A small image diffusion model, trained from scratch.
Model: arch dit, norm rmsnorm, layers 14.
Training: ademamix at rate 0.0005, 14700 steps, batches of 256.
Rows from block 9, named by matrix and row number. Each number is 128 + 32 x the weight over its row's rms, rounded and kept within 0 to 255. All counts start at 0. After the name is the row's rms in percent of the matrix's.
# ada: adaLN modulation (shift, scale and gate of each sublayer stacked) (model.blocks.9.ada.weight, 1152x192), inputs 0-95
ada.661 050 [144 151 150 113  86 107  97 127 126 115 165  96 115 151 180 141 160 108 143  93 120 126 199 124 130 122 211 161 239 127 167 134 132 170 138 114 148 163 178 156 101 104 139 124 143 118 143 104  96 183 112 171 114 171  98 179  96 166 117 132 146  96 126 178 204 117 184 119 137 196 128 221  78 129 227 150 152 101 155 140  96 135 130 122 139 107 154 130  95 118 135 104 128 104  98  73]
ada.662 050 [142  99 172 112 101 160 122 134 123 151 159 120  84 137  73 128 161 143 160  82  97 150  87 116 142  90  86 125  78  62 150  73 123  75 128  87 169 162 118 126  88  81 103 159 149 138  77 134 175 158 132 176 132 114 123 137 140  83 115 135 150  83  76  90 144 124 161  96  97  95 168  98 105 127 109  53 160 130 141 128 121 164  79  86  87 106 106 116 108 139  80 129 158 138  65  97]
ada.663 052 [ 81 132 156 165 167 157 111  88 165 121  91 139 102 103 113  93  91 209 112  86 117 128 125 127 102 100  59  79  74 138  69  95 142  99 104 131 164 127 107  53  85 125 114 112  91 118 100 131 154 146 127 120 191  94 154 115 140 117  99 135 119 149 123  86 121 103 144 126 165  59 108 120  90  85  83  89 154 142 178 125 128 145 118 140 145 130  74 136 119  82 103 157 128 145 109 101]
ada.664 064 [ 90 104 123 165 167 159 111 110 150 125  67 139 143 124 157 118  75 151  77 154 142 109 151 127 104 159 116 106 103 171  85 156 180 157 142 153 173 120  51  49 159 164 103 138  97 132 167 128 141 107 111 119 157 175 119  82 187 151 138 140 125 179 149 112  93 123 131 136 108 129 119 124 160 122 133 164  72 157 195 115 137 104  95 155 179 143 104 158  54 123 122 193 120 147 155 164]
ada.665 063 [200 153 125  84  65  99 114 178  88 127 207 126 107 152 135 168 195  65 146 147 120 162  83 159 183 113 126 185 122 112 197 130 125 117 151 118 132 132 193 168 124 115 158 159 170 142 108 153 120 126 162 122  75 108 118 160  95 101 152 117 152  77 148 117 148 152 149 141 100 119 151 162 108 168 120 128 169 155  92 120 100 116 144 109 144 127 196  92 117 173 116 104 129 137 128 134]
ada.666 047 [168 144 125  88  81  91 117 147 134 101 167 114 104 167 151 158 176  83 169  85 141 149 152 141 154 100 148 159 154 141 178 101  76 119 145  89 142 185 186 160 138  70 132 117 160 142 118 142 112 100 130 143  49  93  99 129  91 101 116 114 167  54 128 138 153 129  98  96 120 122 135 155 115 143 140 118 146 121 110 127  95 157 176 101 121 123 164  63 142 129 112 128 144 129  77 122]
ada.667 083 [157 142 156 115 123 151 120 149  99 115 154 146  79 142  72 143 153 123 125 106  76 152  61 137 158  98  76 160  62  89 145  81  89  69 145  96 121 151 144 149 121 108  93 113 153 141  80 146 162  68 164  80 117  91 127  96 126  83 141 156 150  97 131  67  99  79 105 112  98  65 166 103  86 148  66  77 168 161  65 150  89 126 139  91 109  99 120 110 120 147  98 151 159 148  98 119]
ada.668 063 [106 110 137 181 185 147 127 116 147 113  83 144 180 119 153 123  98 147  73 196 153 114 140  96 119 160 115  89 116 150  98 169 135 164 146 160 148 102  84  95 126 178 152 111 109  94 160 120 147 170 154 115 160 101 125  99 205 185 152 111 118 182 126 134 123 126  78 178 146 151 121  64 181 127 111 155 111 125 143 174 181  89 169 170 153 187 103 178 145 125 154 123 139 169 179  97]
ada.669 052 [137 157 127  87  82 119 164 101 155 167 164  70 108 102 137 101 148 152 210  71 124 117 160 127 118 114 177 152 181 116 165 133  85 134  85  95  90 158 183 201 104  82 132 131 128 130 128 114  91 136  91 115  96 110 166 191  83 120  69 113 103  92  71 151 143 160 141 127 154 159 140 158 106  90 159 130 153  88  64 138 113 195  87  92  95  86 133 106 149 124 116 106 127 128  94 103]
ada.670 074 [134 130 152 134 151 136  79 147  90 130 112 150 122 144  87 147 119 123  62 140  82 173  84 157 151 107  64 136  63 101 110  90 152  93 174 114 130 138 113  88 126 135  88 144 137 155 106 154 165  68 177  93 133 129 104  68 158 107 183 165 148 150 157  73  88  68  91 101  87  72 146  85 122 157  65  92 106 168 123 131 107  75 105 104 148  99 137 113 115 150  95 180 138 144 134 130]
ada.671 051 [151  36 151 119 137 174 136 132 101 126 147 144 101 122  62 120 145 136 144 131  83 138  67 103 135 108  73 140  46 114 145  99 131  92 125 129 129 116  89 125  79 138  91 113 148 129 112 114 191  93 151 144 156 154 160 117 178  91 143 163 145  99 136  72 131  95 182 148 118  71 151 120  99 131  75  91 145 162 131 133 137 136  99  97 150 134 129 125  88 185  88 140 155 169 106 126]
ada.672 041 [139  84 103 126  59 117 101 125 108  71 157 135 114 147  88 126 186 107 160 102  98 119 135 154 159 144 145 104 102 150 191 156  88 127 124 104 145 180 103 150 135  79 126 162 150 131 147 124 146  70 113  38 139 115  82  89 188 117 137 120 150  92 129 153  67 122  97  93  91 130 147  37 184 120 133 165  92 135 111  77 106 134 100 137  88  62 110  58  87 142 151 164 137 150 127 129]
ada.673 044 [133 142  93 122  94  85 120 126 101 161 128  74 108 157 165 139 146 104 108 104 153 124 152 143 139 138 186 166 169 128 126 118 151 173 138 140 141 134 107  90 159 125  75 180 129 131 166 117  85 159 101 214  97 197 106 147 109 100 139 138 140 101 132 150 187 145 231  94 102 201 113 233 131 132 188 146  67 140 195  63 105 104  86  89 168 114 174  80 117 157 118 151 137 146 114 167]
ada.674 060 [175 145 151  93  98 129 151 146 106 135 171 148 116 124 106 136 165 105 170 149  83 164  78 130 180 113 104 177 107 105 177 123  52  87 129 108  81 136 189 212  87 126 163 127 158 149  85 117 135  84 157  44 105  98 159 125 111 118 148 137 128 105 125  92 112 137  91 144 158  80 142 124  91 145  89 129 193 128   6 180 116 135 179 119  90 104 161 132 157 174 134  86 126 113 135 120]
ada.675 042 [107 178  95 130 101  78 102 129  84 102 115  97 141 148 150 137 137 137  75 108 123 123 178 117 146 141 193  75 170 120 113 135 177 186 146 123 128 184  86  82 102 102  70 111 130 131 196 130 111 150 104 189 132 212  75 137 155 143 148 120 151 122 125 165 166 114 143  78 103 195 102 150 167 135 199 143  71 136 208 144 139 101 151 107 147 121 120  91 149 126 149 155 152 116 114 112]
ada.676 041 [109 163  96 134  99 108  95 118 131 105 114 182 132 139 136 131 132 141  37  85 105 123 164 173 129 151 156  92 132 166 120 148  83 149 143 122 100 157 102  79 132 123  83  85 118 117 151 154 116  60 112  69 123  98  77  90 127 124 137 107 143 130 114 144  78  93 108  93  99 144 125  82 160 123 146 162 102 135 122 117 109  87 117 133 123  86  84  58  92 124 105 152 174 134 133 110]
ada.677 172 [111 137 124 139 138 135 177  97 178 140 126 123 148  89 166  90 111 157 208 136 160  99 150 114  94 138 160 115 167 142 121 154  98 147  74 145 115 109 138 179 135 139 171 101 104  97 141 107 108 198 106 143 148 115 188 166 112 158  70  99  85 140  98 160 142 164 123 176 178 153 108 156 135  88 160 148 155  88 120 127 161 192 137 157  94 157 109 167 174  89 158  90 106 104 138 130]
ada.678 036 [110 136  93 110 122 105 112 105 166  94 137 107 130 123 144 120 136 124 199  93 189 111 199 115 112 130 201 106 210 185 157 157 149 146  93 153 175 141 168 136 138  78 175 128 132 106 154 117 101 166 104 151 123 152 146 139  79 161  78 116 117 117 137 187 165 216 156 108 170 174 119 194 139  98 158 175 112  99 166 123 143 183 132 140 144 151 116 129 107  84 146 121 104  75 106 130]
ada.679 048 [ 97 171 139 166 163 159 157  87 159 163 109 131 135 106 167  93  90 163 154 142 148 107 148  92  82 119 124 125 155 133  86 125 125 142  99 135 154 104 154 165  87 158 146 108  81  97 120  98 142 225 124 193 165 118 164 176 106 154  77 122  95 158  85 150 173 145 172 179 141 152 117 179 118  82 140 123 184 117 157 169 163 172 180 152 129 172 105 180 166 109 133  94 130 110 127  86]
ada.680 044 [144  89 136 175 147 134 132 170 107 124 108 192 159 141 132 160 117  56  47 182 108 136 139 123 126 146  97 143 118 171 135 167  89 132 173 157 108  90 138 116 149 187 122 122 140 102 126 118 138 106 155  99 107  95  78  87 177 152 196 153 126 171  94 138  80 114  53 124 117 103 153  59 141 178  95 172 101 132 120 121 152  22 142 167 129 143 166 128 145 154 146 140 123 153 188 149]
ada.681 045 [131  97 152 138 144 159 163 115 127 145 149 119 109 118 163 120 121 131 203 117 180 115 128 118 103  98 119 145 191 113 124 115 137 124 105 133 111  84 197 225 128 119 159 128 121 107 128  68 150 212 135 206 124 150 154 148 109 158  98 115 102 108  79 169 199 119 125 165 147 150 115 189 110 108 152  99 167  82 153 129 176 179 136 119  89 153 158 172 182 119 177  84 109 104 115 100]
ada.682 073 [112 141 101 160 148  92 131 122 136 160 107  92 168 116 185 120 106 118 101 182 174  96 168 111  88 163 182 109 181 157 104 163 161 183 122 168 116  92 115  91 157 171 157 120 104 103 166 130  79 196  97 196 157 152 128 173  80 171 122  91 107 162 133 176 178 165 157 140 146 177  94 179 153 127 173 169 129 125 183 103 175 105 150 165 179 174 143 139 127  93 163  85  97 110 164 125]
ada.683 032 [137 151 166 102 106  90 109 129 132 157 147 112 120 153 153 143 148 111 136 112 163 149 136 128 104 109 154 127 183  85 153  89 198 173 125 113 118 143 171 148 146  70 138 155 148 150 150 104  95 216  94 175 103 181 102 203  84 135 132 100 148  94  87 140 159 181 158 105 111 185 135 205 154 134 196 109 181 136 152 216 104 137  94 120 136  94 168 170 104 125 158  94 121 120  82 109]
ada.684 065 [128  99 203 114 152 188 145 124 146 141 144 131  86 127  93 122 124 161 174  83 138 138 100  93 124  69  71 126  90  90 129  70 127  69 124 116 179 137 148 150 102  90 138 134 142 117  71  86 204 153 154 147 171 128 164 128 136 125 120 145 138 103  91  81 126 123 120 140 145  84 137 152  87 124  67  49 157 127 150 137 128 172 122 108 110 144 112 179 165 114 115 146 126 108  78 113]
ada.685 052 [115  90 164 146 155 196 171 100 164 101 114 192  94 104 101  93  97 179 169 121 133 106 123 106 139 122  67 122  87 160 107 114 104  90 103 168 179 120 104 110 143 158 147  94 108 122  69 120 166 116 128  84 182  86 187  94 187 153  95 126 122 149 139  95 125 115 116 177 170  55 128 109  93  95  77 101 161 145 143 149 130 179 153 150 125 175  77 197 121 128 147 120 141 132 111 145]
ada.686 055 [152 218 130 146 139 125 111 174  88  94 113 142 117 151 122 154 127  86  56 180 107 149  81 168 143 142  90 158  98 121 132 122  74 112 167  92 122 130 171 150 122 157 120 123 146 115 103 155 116  73 167  56 103  67  94  75 153 119 172 143 144 154 100 102 113  89  83 120 111 103 153  81 127 173  98 137 180 166  50 187 114  55 165 157 117 112 148 112 140 148 129 133 156 167 150 106]
ada.687 057 [154 186 102 135 155  94 128 144  93  99 113 141 154 116 134 132 110  81 120 232 106 150 116 121 152 176 145 167 142 153 140 161 108 159 145 190 158  68 149 157 127 219 133 117 132 124 158 151 102  76 126  55  85  89 139  95 109 164 159 113 101 164 154 134 119 104  83 147 109 134 156 112 129 151 128 178 148 155  83 138 123  85 179 141 154 140 165 152 154 156 134  77 116 123 203 144]
ada.688 036 [ 91  68 167 140 167 205 156  99 156 103  98 159 130 107 108 102 101 192 113 115 160 105 129 115 105 124  93  89 102 138  92 132 168 116 121 147 148 130  72  95 134 134 126 130 120 158 127  94 184 149 137 118 192 139 156 105 178 148 124 145 115 147 115 132  82 107 148 137 142 117 144 158 134 105 106 122 125 139 173 128 171 147  90 136 172 156  69 163 100 124 131 178 122 151 120 133]
ada.689 031 [113 212  90  97 111  94 115 142 132  87 105  86 131 149 147 139 126 110  50 139 108 126 168 150 136 152 151 148 151 135 140 157 157 157 154 102  99 142 137 102 131 125 134 175 108 139 147 190  87  73 123  93  43 125  97  99 115  98 129 125 120 117 165 164 101 136  76  72  97 157 116 149 124 137 181 162 120 120 100 135 112  86 141 141 147 109 122  82 120 102 103 160 107 163 137 138]
ada.690 055 [100 172  83 142 151  78 130 112 140 139  92  95 175 108 175 110  91 129 132 163 185 110 149 115  96 177 175 109 181 171  98 173 126 167 116 141 138 110 109 124 163 170 159 114  97  93 183 144  51 162  93 135 132 144 130 140  99 166 107  82  90 182 140 172 139 182 114 132 139 178 113 151 174 116 158 161 107  88 139 139 139 126 138 159 117 158 139 137 140  83 182  85 106  82 165 138]
ada.691 095 [138 159  81 129 131  74  92 145 105 124 112 102 159 151 170 153 118  74  64 180 137 119 165 136 139 184 189 147 178 140 139 169 166 195 154 160 150 112 102 110 132 165 127 146 127 127 190 130  87 125 112 147  85 175  78 129 113 156 158 116 132 148 181 164 158 132 140 138 111 192 107 143 154 155 202 187  85 134 151 110 138  56 124 146 166 147 180 121  97 146 145 109 108 120 169 156]
ada.692 042 [124 111 141  76  90 108  97 114 129  99 155 112  91 128 106 121 163 139 149  55 116 157 137 136 131  69 131  92 132  96 132  81  94 110 115  57  85 185 149 142 118  46  78 135 147 147 126 118 138 101 120  89 113 122 133 118  88 109 110 129 143  74  66 114  99  96 113  63 120 146 140 117  99 105 147  79  96  86 113 160  72 165  90  62  75  55 114  74 141 120  85 159 172 105  76  40]
ada.693 036 [133 206 102 170 204 103 128 150 104 140 107 125 179 122 118 146 101 104  90 207 138 130  79  91 112 159 125 123 113 133 115 152 172 153 133 143 171  81 115 130 141 179 152 141 113  87 164 119  86 179 161 171 119 111 125 152 145 142 154  94 103 163 154 107 171 150 146 176 115 148 144 117 162 155 109 141 188 160 102 117 140  66 157 117 111 186 153 151 171 129 137  99  99 130 186 150]
ada.694 124 [138  77 176 107  90 180 141 123 131 118 174 143  89 134  75 127 174 160 183  72 109 150  86 130 157  72  79 129  75 101 146  90 114  77 118  89 120 164 142 155 115  70 106 143 154 148  86 128 168 107 158 123 140 105 146 114 156  83 114 147 160  78 115  94 116  96 116 106 124  86 156  99 113 115  77  69 144 136 116 147 116 187 116  78  93  90 121 106 132 147 100 158 157 142  76 112]
ada.695 036 [140 180  85  93 132  76  99 132  59 123 132 108 146 122 128 147 122 113  51 107 124 125 117 142 134 138 172 142 137 133 123 127 149 174 155 109 111 145 116  88  91  92  94 115 137 128 176 175 119 106 176 200 127 200  86 117  78 148 182 140 121 124 145 115 140 148 209 142 104 150 122 163 110 148 182 153  83 181 139  97 119  66 121  77 183  97 156 120  87 163 130 154 133 135 134 176]
ada.696 035 [160  77 199  90 110 186 148 166  98 147 163 154  98 160  94 149 159 110 150  98 155 164 142  95 161  59  77 143 112 123 174 111 123  76 143 107 106 144 161 139 149  59 104 136 178 171  85 149 208 109 163 120 124 132 121 135 149 123 150 151 164  82  98  99  83  99 121 132 120  87 156  85 102 153  67  87 159 108  99 152  97 141  95  89 105 103 150 105 145 149 103 161 124 138  80 152]
ada.697 034 [111 194  90 127 175 108 126 144  97 141  86 114 128 158 146 148  81 102  32 137  62 136 180 143 107 145 139 137 148 131  91 117 155 129 174 145  85 126 128  91  71 166  80  91 102 175 135 146 135  89 138  88 103 188  87  85 142 141 164 175 126 173 132 106  74  52  50 142 114 111 109  84  97 152 128 136  84 120 160 130 133  60 139 160 142 122 124 142 147 143 124 123 146 107 140  77]
ada.698 068 [ 98 168  87 157 150  79 146 104 125 132  89  98 162 103 182 107  90 124 105 182 167 108 164 128 100 181 182 131 171 163  98 176 135 186 113 159 125  91  95 131 148 184 143 124  93 110 183 125  58 149  98 147 121 162 132 164 104 179 123  97  92 174 155 175 160 170 156 139 145 170 103 173 146 109 177 181 101 113 164  93 146  96 128 155 139 140 138 158 113 108 183  92 117 110 179 151]
ada.699 061 [128 106 164  87  62 149 142 123 136 114 171 118  79 142  88 129 176 143 163   6 143 142 132 137 144  75 120 114 111 115 153  99 110  82 124  78 123 191 144 169 127  34 124 136 154 153  91 154 156 127 115  81 138 130 121 131 137  83 125 127 159  70  88 121 113 115 117  75 120 112 147  92 126 118 108  80 129 116 127 137 102 166  96  75  93  59 115  72 132 126 118 158 149 119  56 104]
ada.700 059 [120 177  82 141 157  99  93 139 124  91  91 166 151 132 187 132  92  87  73 168 154 114 185 143 106 193 174 129 190 166 120 168 108 178 139 161 132 107 138  96 152 171 143 105 103 110 157 128  88 135  97 119 116 113  97 154 108 170 125 106 107 176 130 179 139 147 126 143 136 162  92 145 134 132 196 196 140 123 104 126 130  78 154 187 114 149 135 119 108  95 145 121 106 114 176 116]
ada.701 074 [142 128 112 119 130 105  94 170 100 102 113 142 124 174 133 180 136  79  11 150 122 149 118 125 146 143 130 140 125 115 133 124 170 142 195 138 130 135 107  77 136 142 115 143 145 152 156 126 131 102 136 137 111 144  55  69 164 116 199 135 167 130 162 128 102 117 133  91  91 146 145 118 127 184 142 140  86 152 141 137 121  31 136 131 160 121 170 104 120 149 131 159 148 156 149 138]
ada.702 062 [117 133 114 157 134 131 175  94 158 136 133 112 147  86 160  90 117 149 202 167 145 111 111 120 112 130 137 131 150 127 118 145  87 147  74 136 141  95 145 220 134 155 176 116 108  74 137  99 110 196 136 146 141  96 189 161 117 158  77 115  87 147 116 141 162 159 100 184 169 147 112 177 141  90 139 138 159 103  85 139 165 183 129 156  82 169 114 173 179 108 163  89 107 103 148 121]
ada.703 039 [156 236  99 106 147  87 131 144 104 122 125 122 150 131 134 133 124  84 147 186 138 144  77 174 136 131 113 180 129 130 127 119 136 146 130 161 168  79 179 147 146 156 140  79 128  81 118 159 104 164 149 141  89 114 150 131  99 134 128 117 110 139 162 138 190 134  82 133 149 122 132 159 123 140 103 124 179  78  86 152 110 116 188 134 110 183 173 157 167 143 150  75 125 129 157 127]
ada.704 048 [124 134 101 112 118  85 106 122 123 199 145  94 132 136 168 138 133 127 108 108 119 102 168  97 116 126 215 130 211 115 138 128 202 191 127 127 157 133 137 143 114 138 122 128 134 129 184 108 139 195 120 243  85 157 106 179 138 148 124 133 139 105 132 160 163 163 211 116 105 240 127 194 108 120 225 137 100 150 152 152 183 120  98 124 167 141 142  85 101 138  95 117 121 107 115 117]
ada.705 067 [129 130 128 122 117  88  88 153 104 135 120 107 115 165 148 167 136 110  47  90 127 145 166 144 134 120 156 124 184 102 118 108 217 170 161 128 168 147 136  69 139  97 104 165 141 159 132 160 113 150 146 202 103 174  72 153 119 111 160 152 154 123 153 120 168 139 175  91 108 189 112 208 113 156 196 132  86 134 189 109  99  76 108 100 200 137 161  98  96 135  97 165 110 115 107 130]
ada.706 044 [112  21 172  84 117 188 148 108 148 119 138 134  91 129 126 113 134 135 187  38 175 121 193  84 118 107 173 126 186 146 147 147 120 141 118  92 138 165 138 137 126  78 149 136 130 140 135 124 170 178 109 205 162 157 136 133 135 132 102 146 108  88  56 165 150 158 194  70 126 174 140 156  92 110 196 125 169  61 187 103 124 180 123 118 112  85 104 114 144  85 127 158 118 112  92 101]
ada.707 050 [139 104 128 143 138 149  93 160 101 156 113 170 123 157 110 157 124  95  23 134 123 144 122 123 147 122 102 145  78 157 122 129 166 124 171 143 140 127  93  60 129 151  91 153 132 162 124 145 153  71 154 143 116 160  69 107 150 122 195 142 152 142 164 112 112  91 155 111  70 107 123  99 138 164  94 126 102 162 195 112 141  44  99 131 219 112 136  90  77 159 109 168 138 145 143 128]
ada.708 055 [110 150 146 159 202 136 100 114 145  99 114 156 115 109  75 115 112 182  98 134  72 143  67 161 116  95  53 109  54 107  90  75 169  79 117 118 150 121 108  71 116 136 105 111 109 117  98 126 137 122 147 118 173 125 157 110 128 106 134 159 131 146 172  64 130  78 108 127 129  61 135 118 104 116  48  62 138 140 125 135  96 133 117 113 121 140  94 154 114 106 107 134 136 145 120 108]
ada.709 042 [143 164 137  94 146  99 148 129 126 148 138  63 101 131 140 130 136 125 156 153 146 138 110 154 114  95 182 131 190  91 134  83 174 140 124 109 153 150 144 165 129 106 145 119 132 125 114 131 115 227 133 253 105 145 153 226  94 120 111 130 133 101 126 116 252 149 175 144 111 166 120 199  87 124 190  75 212 104 191  96 130 153 142 101 119 178 148 160 165 118 125  97 133 148  84 110]
ada.710 039 [155 114  70  54  72  73  95 131  99 131 166  72 130 124 121 125 186  87 189 138 106 156  99 163 157 120 162 161 133 126 166 118 105 146 117 112 147 157 136 165 137 108  91 149 140 112 150 123  90  77 137 128  49 127 122 146  86 117 124 120 124  80 104 153 139 145 123  82  84 170 172 142 126 127 144 131  76 134  93 146 100 148 109 101 150  62 186  84 127 134 130 108 148 116 129 165]
ada.711 046 [124 197 114 152 178 101  81 167 108 118  79 116 125 154 146 155  82  83  27 147 146 124 159 133 104 145 147 144 170 108 108 120 161 124 179 140 198 123 147  54 115 162 119 111 126 146 116 127 129 127 108 175  94 155  78 110 146 142 151 148 118 145 160 120 138 100  95 124  95 135  93 166 114 174 161 123 103 113 153 121 114  45 166 137 152 184 119 173  81 109 132 129 121 170 121 100]
ada.712 036 [147  97 168 109 127 162 116 145 115 131 156 137  71 135 102 136 154 136 125  61  87 139  63 108 128  51  73 172  86 116 130  90 193 108 122 126 126 144 124 109  79  86  77 143 150 136 113 147 160 147 166 164 113 143 141 158 135  92 142 167 141  83 154  88 124 149 196  99  94  95 146 132  92 132 105  77 163 163 177 145  84 127 113  49 161  95 140 104 104 124  82 170 123 147  83 136]
ada.713 062 [133 170  70  93 128  67 105 135 101 114 109 119 139 136 175 146 112  84  77 173 151 133 182 170 111 158 178 170 198 144 128 156 173 180 163 138 151  96 144 134 149 153 138 154 127 136 172 148  92 110 117 145  87 191 103 129  85 163 159 132 122 134 163 174 148 151 157  99 112 161 114 196 107 142 191 176  80 134 163 102 109  71 132 132 185 125 167 123 112 125 147 102 106 128 156 182]
ada.714 041 [125 176  94 146 190  80  93 146  99  84  78 144 153 123 107 123  89 113  86 204 116 115 113 160 117 166 112 111  96 145 116 138 134 129 146 157 118  80 107  38 153 180 149 127 106 138 123 171 123  40 113  60 119 101 132  87 111 142 137 113 101 175 195 105  76 112  73 160 102  85 125  65 135 141 107 141 131 188 110 100 132  81 162 171 165 157 117 150 110 101 131 112 127 164 164 158]
ada.715 039 [160 110 187 109 128 182 138 145 156 136 181 140  75 147 137 129 159 132 209 106 155 129 126 151 154  92  88 148 135 113 161  73  98 106 125 148 149 123 189 168 129  83 145  96 166  92  76  79 188 151 126 131 150  79 156 158 139 136 111  99 157  63 102 131 165 111  90 143 172 112 136 167 109 131 101  88 173 145  91 162 142 188 142 133 132 172 133 143 160 113 146  97 129 121  76 132]
ada.716 040 [128 211 117 145 150 135 122 123  96  77 101 158 135 125 123 108  91 115 141 153 117 142 110 124 114 143 111 109 129 115 115 114  45 109 134 141 101 116 145  95  73 154 146  81 101 140 110 136  86 156 116  94 162 116 127 146 114 157 106 119 101 163 103 101 143 112 102 155 135  96 111  84  67 118 124 115 196 104  92 215  80 132 169 152  58 122 127 193 156 117 118  93 144 112 139 101]
ada.717 053 [104 137 154 157 174 137 133 128 147 137  65 159 144 119  93 123  96 147  64 176 121 132 110 151 115 127  52  99  63 138  89 118  89  94 145 107  90 103 105  99 149 176 145 116 110 133  85 126 165  70 157  42 149  65 123 103 164 127 138 141 126 201 141  83  62  79  70 142 136  73 122  36 140 134  69 129 110 118 105 174 129  91 165 163 145 144  94 146 129 121 117 147 145 149 170 128]
ada.718 038 [111  74 159 147 179 181 147  95 181 170 136 138 121  94 115 102 118 185 170 127 105 122  94 121 135 115  90  95  91 110  85  98 133 102  83 112 153 108  98 145 125 134 122 115 112 105 129  65 170 155 139 150 162 102 180  75 166  85  88 122 113 128 108  78 150  84 144 129 125 110 114 173 150  99  84  91 135 111 107  84 144 184 102 116 112 192  98 138 141  87 100 136 128 110 105 140]
ada.719 089 [172 159 157  68  76 133 104 150 115 126 184 121  75 146 114 140 178 102 168  84 117 156 109 159 139  73 132 168 143  90 175  78 110  97 134  76 121 166 184 147 124  69 127 132 162 143  85 159 134 129 136 132  80 129 128 149  99  87 114 135 148  63 107 122 140 129 149  90  98 119 143 139  84 137 155  86 189 111 116 123  84 154 116  90  97  84 155  98 109 133 109 132 140 119  62 105]
ada.720 082 [127 163 166 151 178 159 111 140 108  95 111 189 108 132  85 136 103 144  85 145  90 146  79 149 131  99  47 129  76  93  97  80 111  73 157 111 139 113 143 118  87 142 110  99 127 145  75 112 189  89 175  90 153 102 132  68 127 109 148 155 131 146 136  61  91  80  83 147  95  58 131  93  94 148  71  82 170 153  96 140 106 103 165 128 129 131  96 164 125 126  95 141 153 144 112 100]
ada.721 049 [108  58 178  96 145 167 113 133 126 132 103 125  76 147  98 135  96 135 127  52 132 142 172 116 118  88 118 144 145  71 116  75 170 109 159  91 144 173 142 113 159  87 101 142 130 180  87  88 220  97 102 151 120 184 116  93 125 108 127 194 126 118 115 103  99  90 130  78  92 126 146 160 105 142 170  76  46  63 183  86  75 135  71  85 137 101 119 146 122 107 117 180 138 122  68  95]
ada.722 045 [ 96  76 186 123 158 166 144 104 152 105 132  89 101 107 119 107 102 200 155  56 133 126 147 112 104  66 105 102 120 116  93  89 162  99  96  92 107 155 115  84 134  98  86 111 122 142 100 132 177 126 136 204 169 171 161  90 148  88 106 138 114 114 118 100 122  76 179 102 129 116 105 137  92 103 127  82 101 107 186  67 117 184 117  88 134  97  75 134 116 103  81 170 155 130  76  83]
ada.723 043 [137 225 158 142 102 139 110 145 136 154 148 160 100 120 114 126 131 154 155 111 131 134  83 158  99  72  82 119 102 126 104  78 141  98 109  99 152 129 186 118 147 113 132 103 129 114  87 179 134 189 140 150 108  89 166 172 104  82  90  99 122 111 124  93 174  98 135 111 119 111 119 160 106 124  97  55 214 125 140 122 129 170 112 124  75 167  96 101 175 104 103 123 138 111  87  93]
ada.724 057 [169 116 164  72  99 147 170 147 111 120 182 141  90 148 111 141 162  90 182  99 127 148 106 153 164  90  91 182 119 116 183 115  69  79 129 100  92 122 193 216 120  93 126 138 155 131  75 110 144  96 147  84 103  87 140 142 107 107 127 146 145  80 112 118 102 116  79 106 139  81 155 138  88 135  88  99 171 111  64 152  73 154 145  98  90 122 155 135 177 147 128 118 143 164  89 100]
ada.725 051 [119 140 149 128 137 147 179 102 170 164 140 109 111  84 134  84 121 166 224 131 135 117  98 117  93 103 112 136  92 116 120 130  88 115  82 101  99  91 146 211 104 130 138 113 111 114 123 147 118 157 131 116 150 101 206 154 112 121  65 119  81 125  99 111 112 120 132 149 140 116 150 142 118  88 106 116 171 109  96 119 121 206  88 110  80 104 127 154 153  97 125 127 125 138 126 107]
ada.726 038 [102 199 131 161 187 130  98 121 153  95  70 100 140 118 159 111  67 139 102 166 159 118 142 114  86 123 117 111 144 116  68 102 171 134 147 151 165  89 164 100 112 179 170 113  94 101 138 153 119 218 133 165 137 110 122 149 119 149 102 125  89 177 166 114 190 100 119 120  89 147 108 190 142 131 152 114 194 111 161 113 152 119 120 163 148 196  88 192 140  88 116 104 104 109 131 108]
ada.727 057 [123 117 183 167 153 196 157 116 166 122 140 170 116 109  99 106 137 181 185 100 113 114  98 127 133  88  84  91  89 120 123 114  83  68  97 117 124 139 131 158 114 121 141  91 132 125  76 113 172 124 142  93 164  66 177 139 154 113  87 139 124 118 110  73 111  93  83 169 169  63 127  89 119 111  62  90 166 112 102 142 152 191 155 127  91 114  72 158 124 108 122 130 144 136  96 101]
ada.728 043 [ 95 160 166 155 128 171 143 111 155 106 102 146 123 113 101 110 115 194 113 106 124 101  85 186  80 113  97  75  80 132  80 100 125  74 130  98  87 148 107  76 207 113 125 143 104 146  82 114 125 142 105  76 194 116 145 115 144 112 111 156 127 153 110 110  59 126 117 121 110  89 173  68 128 110  62  77 152 152 133 136  98 152  86 115  78  88  58 142 147 106 128 105 176 145 100 127]
ada.729 055 [ 95 161  88 153 181  86 128 118  96  93  61 137 172 122 149 126  73 127  33 173 126 119 113 152 116 173 118 121 118 157  67 155 130 167 144 141 102  75 114  86 162 198 125  99  80 110 165 140  92 107 128 106 151 142 108  94 122 161 160 128  97 208 154 134 112 104  94 122 107 125 111 118 147 132 110 163 113 166 126 139 100  60 152 147 141  97 128 140 152 121 154 131 114 124 199 140]
ada.730 039 [ 99  89 149 148 103 134 154  99 154 109 137 130 127 119  76 101 157 173 179  51 110 118 112 183 110  93 106  68  65 134 121 123  76  90  95  77  90 160 133 145 145  52 131 155 112 170  97 131 177 108 127  86 140 103 143 122 173  76  84 135 131 106 106 107 109  99 110 113 118  89 113 120 149  85  77 109 167 117 122  87 150 190  86 115  77 110  96  68 112 125  84 135 146 120  95  99]
ada.731 051 [126 126 131  94 113 125 148 104 142 130 153 115 115 115 104 102 150 160 234  79 155 136 116 151 138 105 141  87 117 120 143 110  85 109  87  96  67 180 153 215 148  76 147 128 137 129 110 111 122 127 116  94 135 123 171 145  89 108  89 125 120  90  87 127  75 159  80 104 147 122 117 116 131  98 113 107 146  85 116 135 116 218 130 109  59  92 101 125 149 104 149 112 120  88  93 110]
ada.732 050 [131 129 106 107  93  98 138 110 130 136 136 105 165  96 159 109 160 126 202 174 160 131 134 113 134 171 160 151 144 158 162 188 129 167  92 165  90 118 112 194 159 143 187 182 124 135 181 173  61 106 116  97 123 110 152 159 118 171 109 113 107 124 125 178 148 170 128 119 160 159 116 141 155 104 123 179  93 143 114 119 170 153  99 135 108 106 161 119 125 158 167  86  95 113 165 189]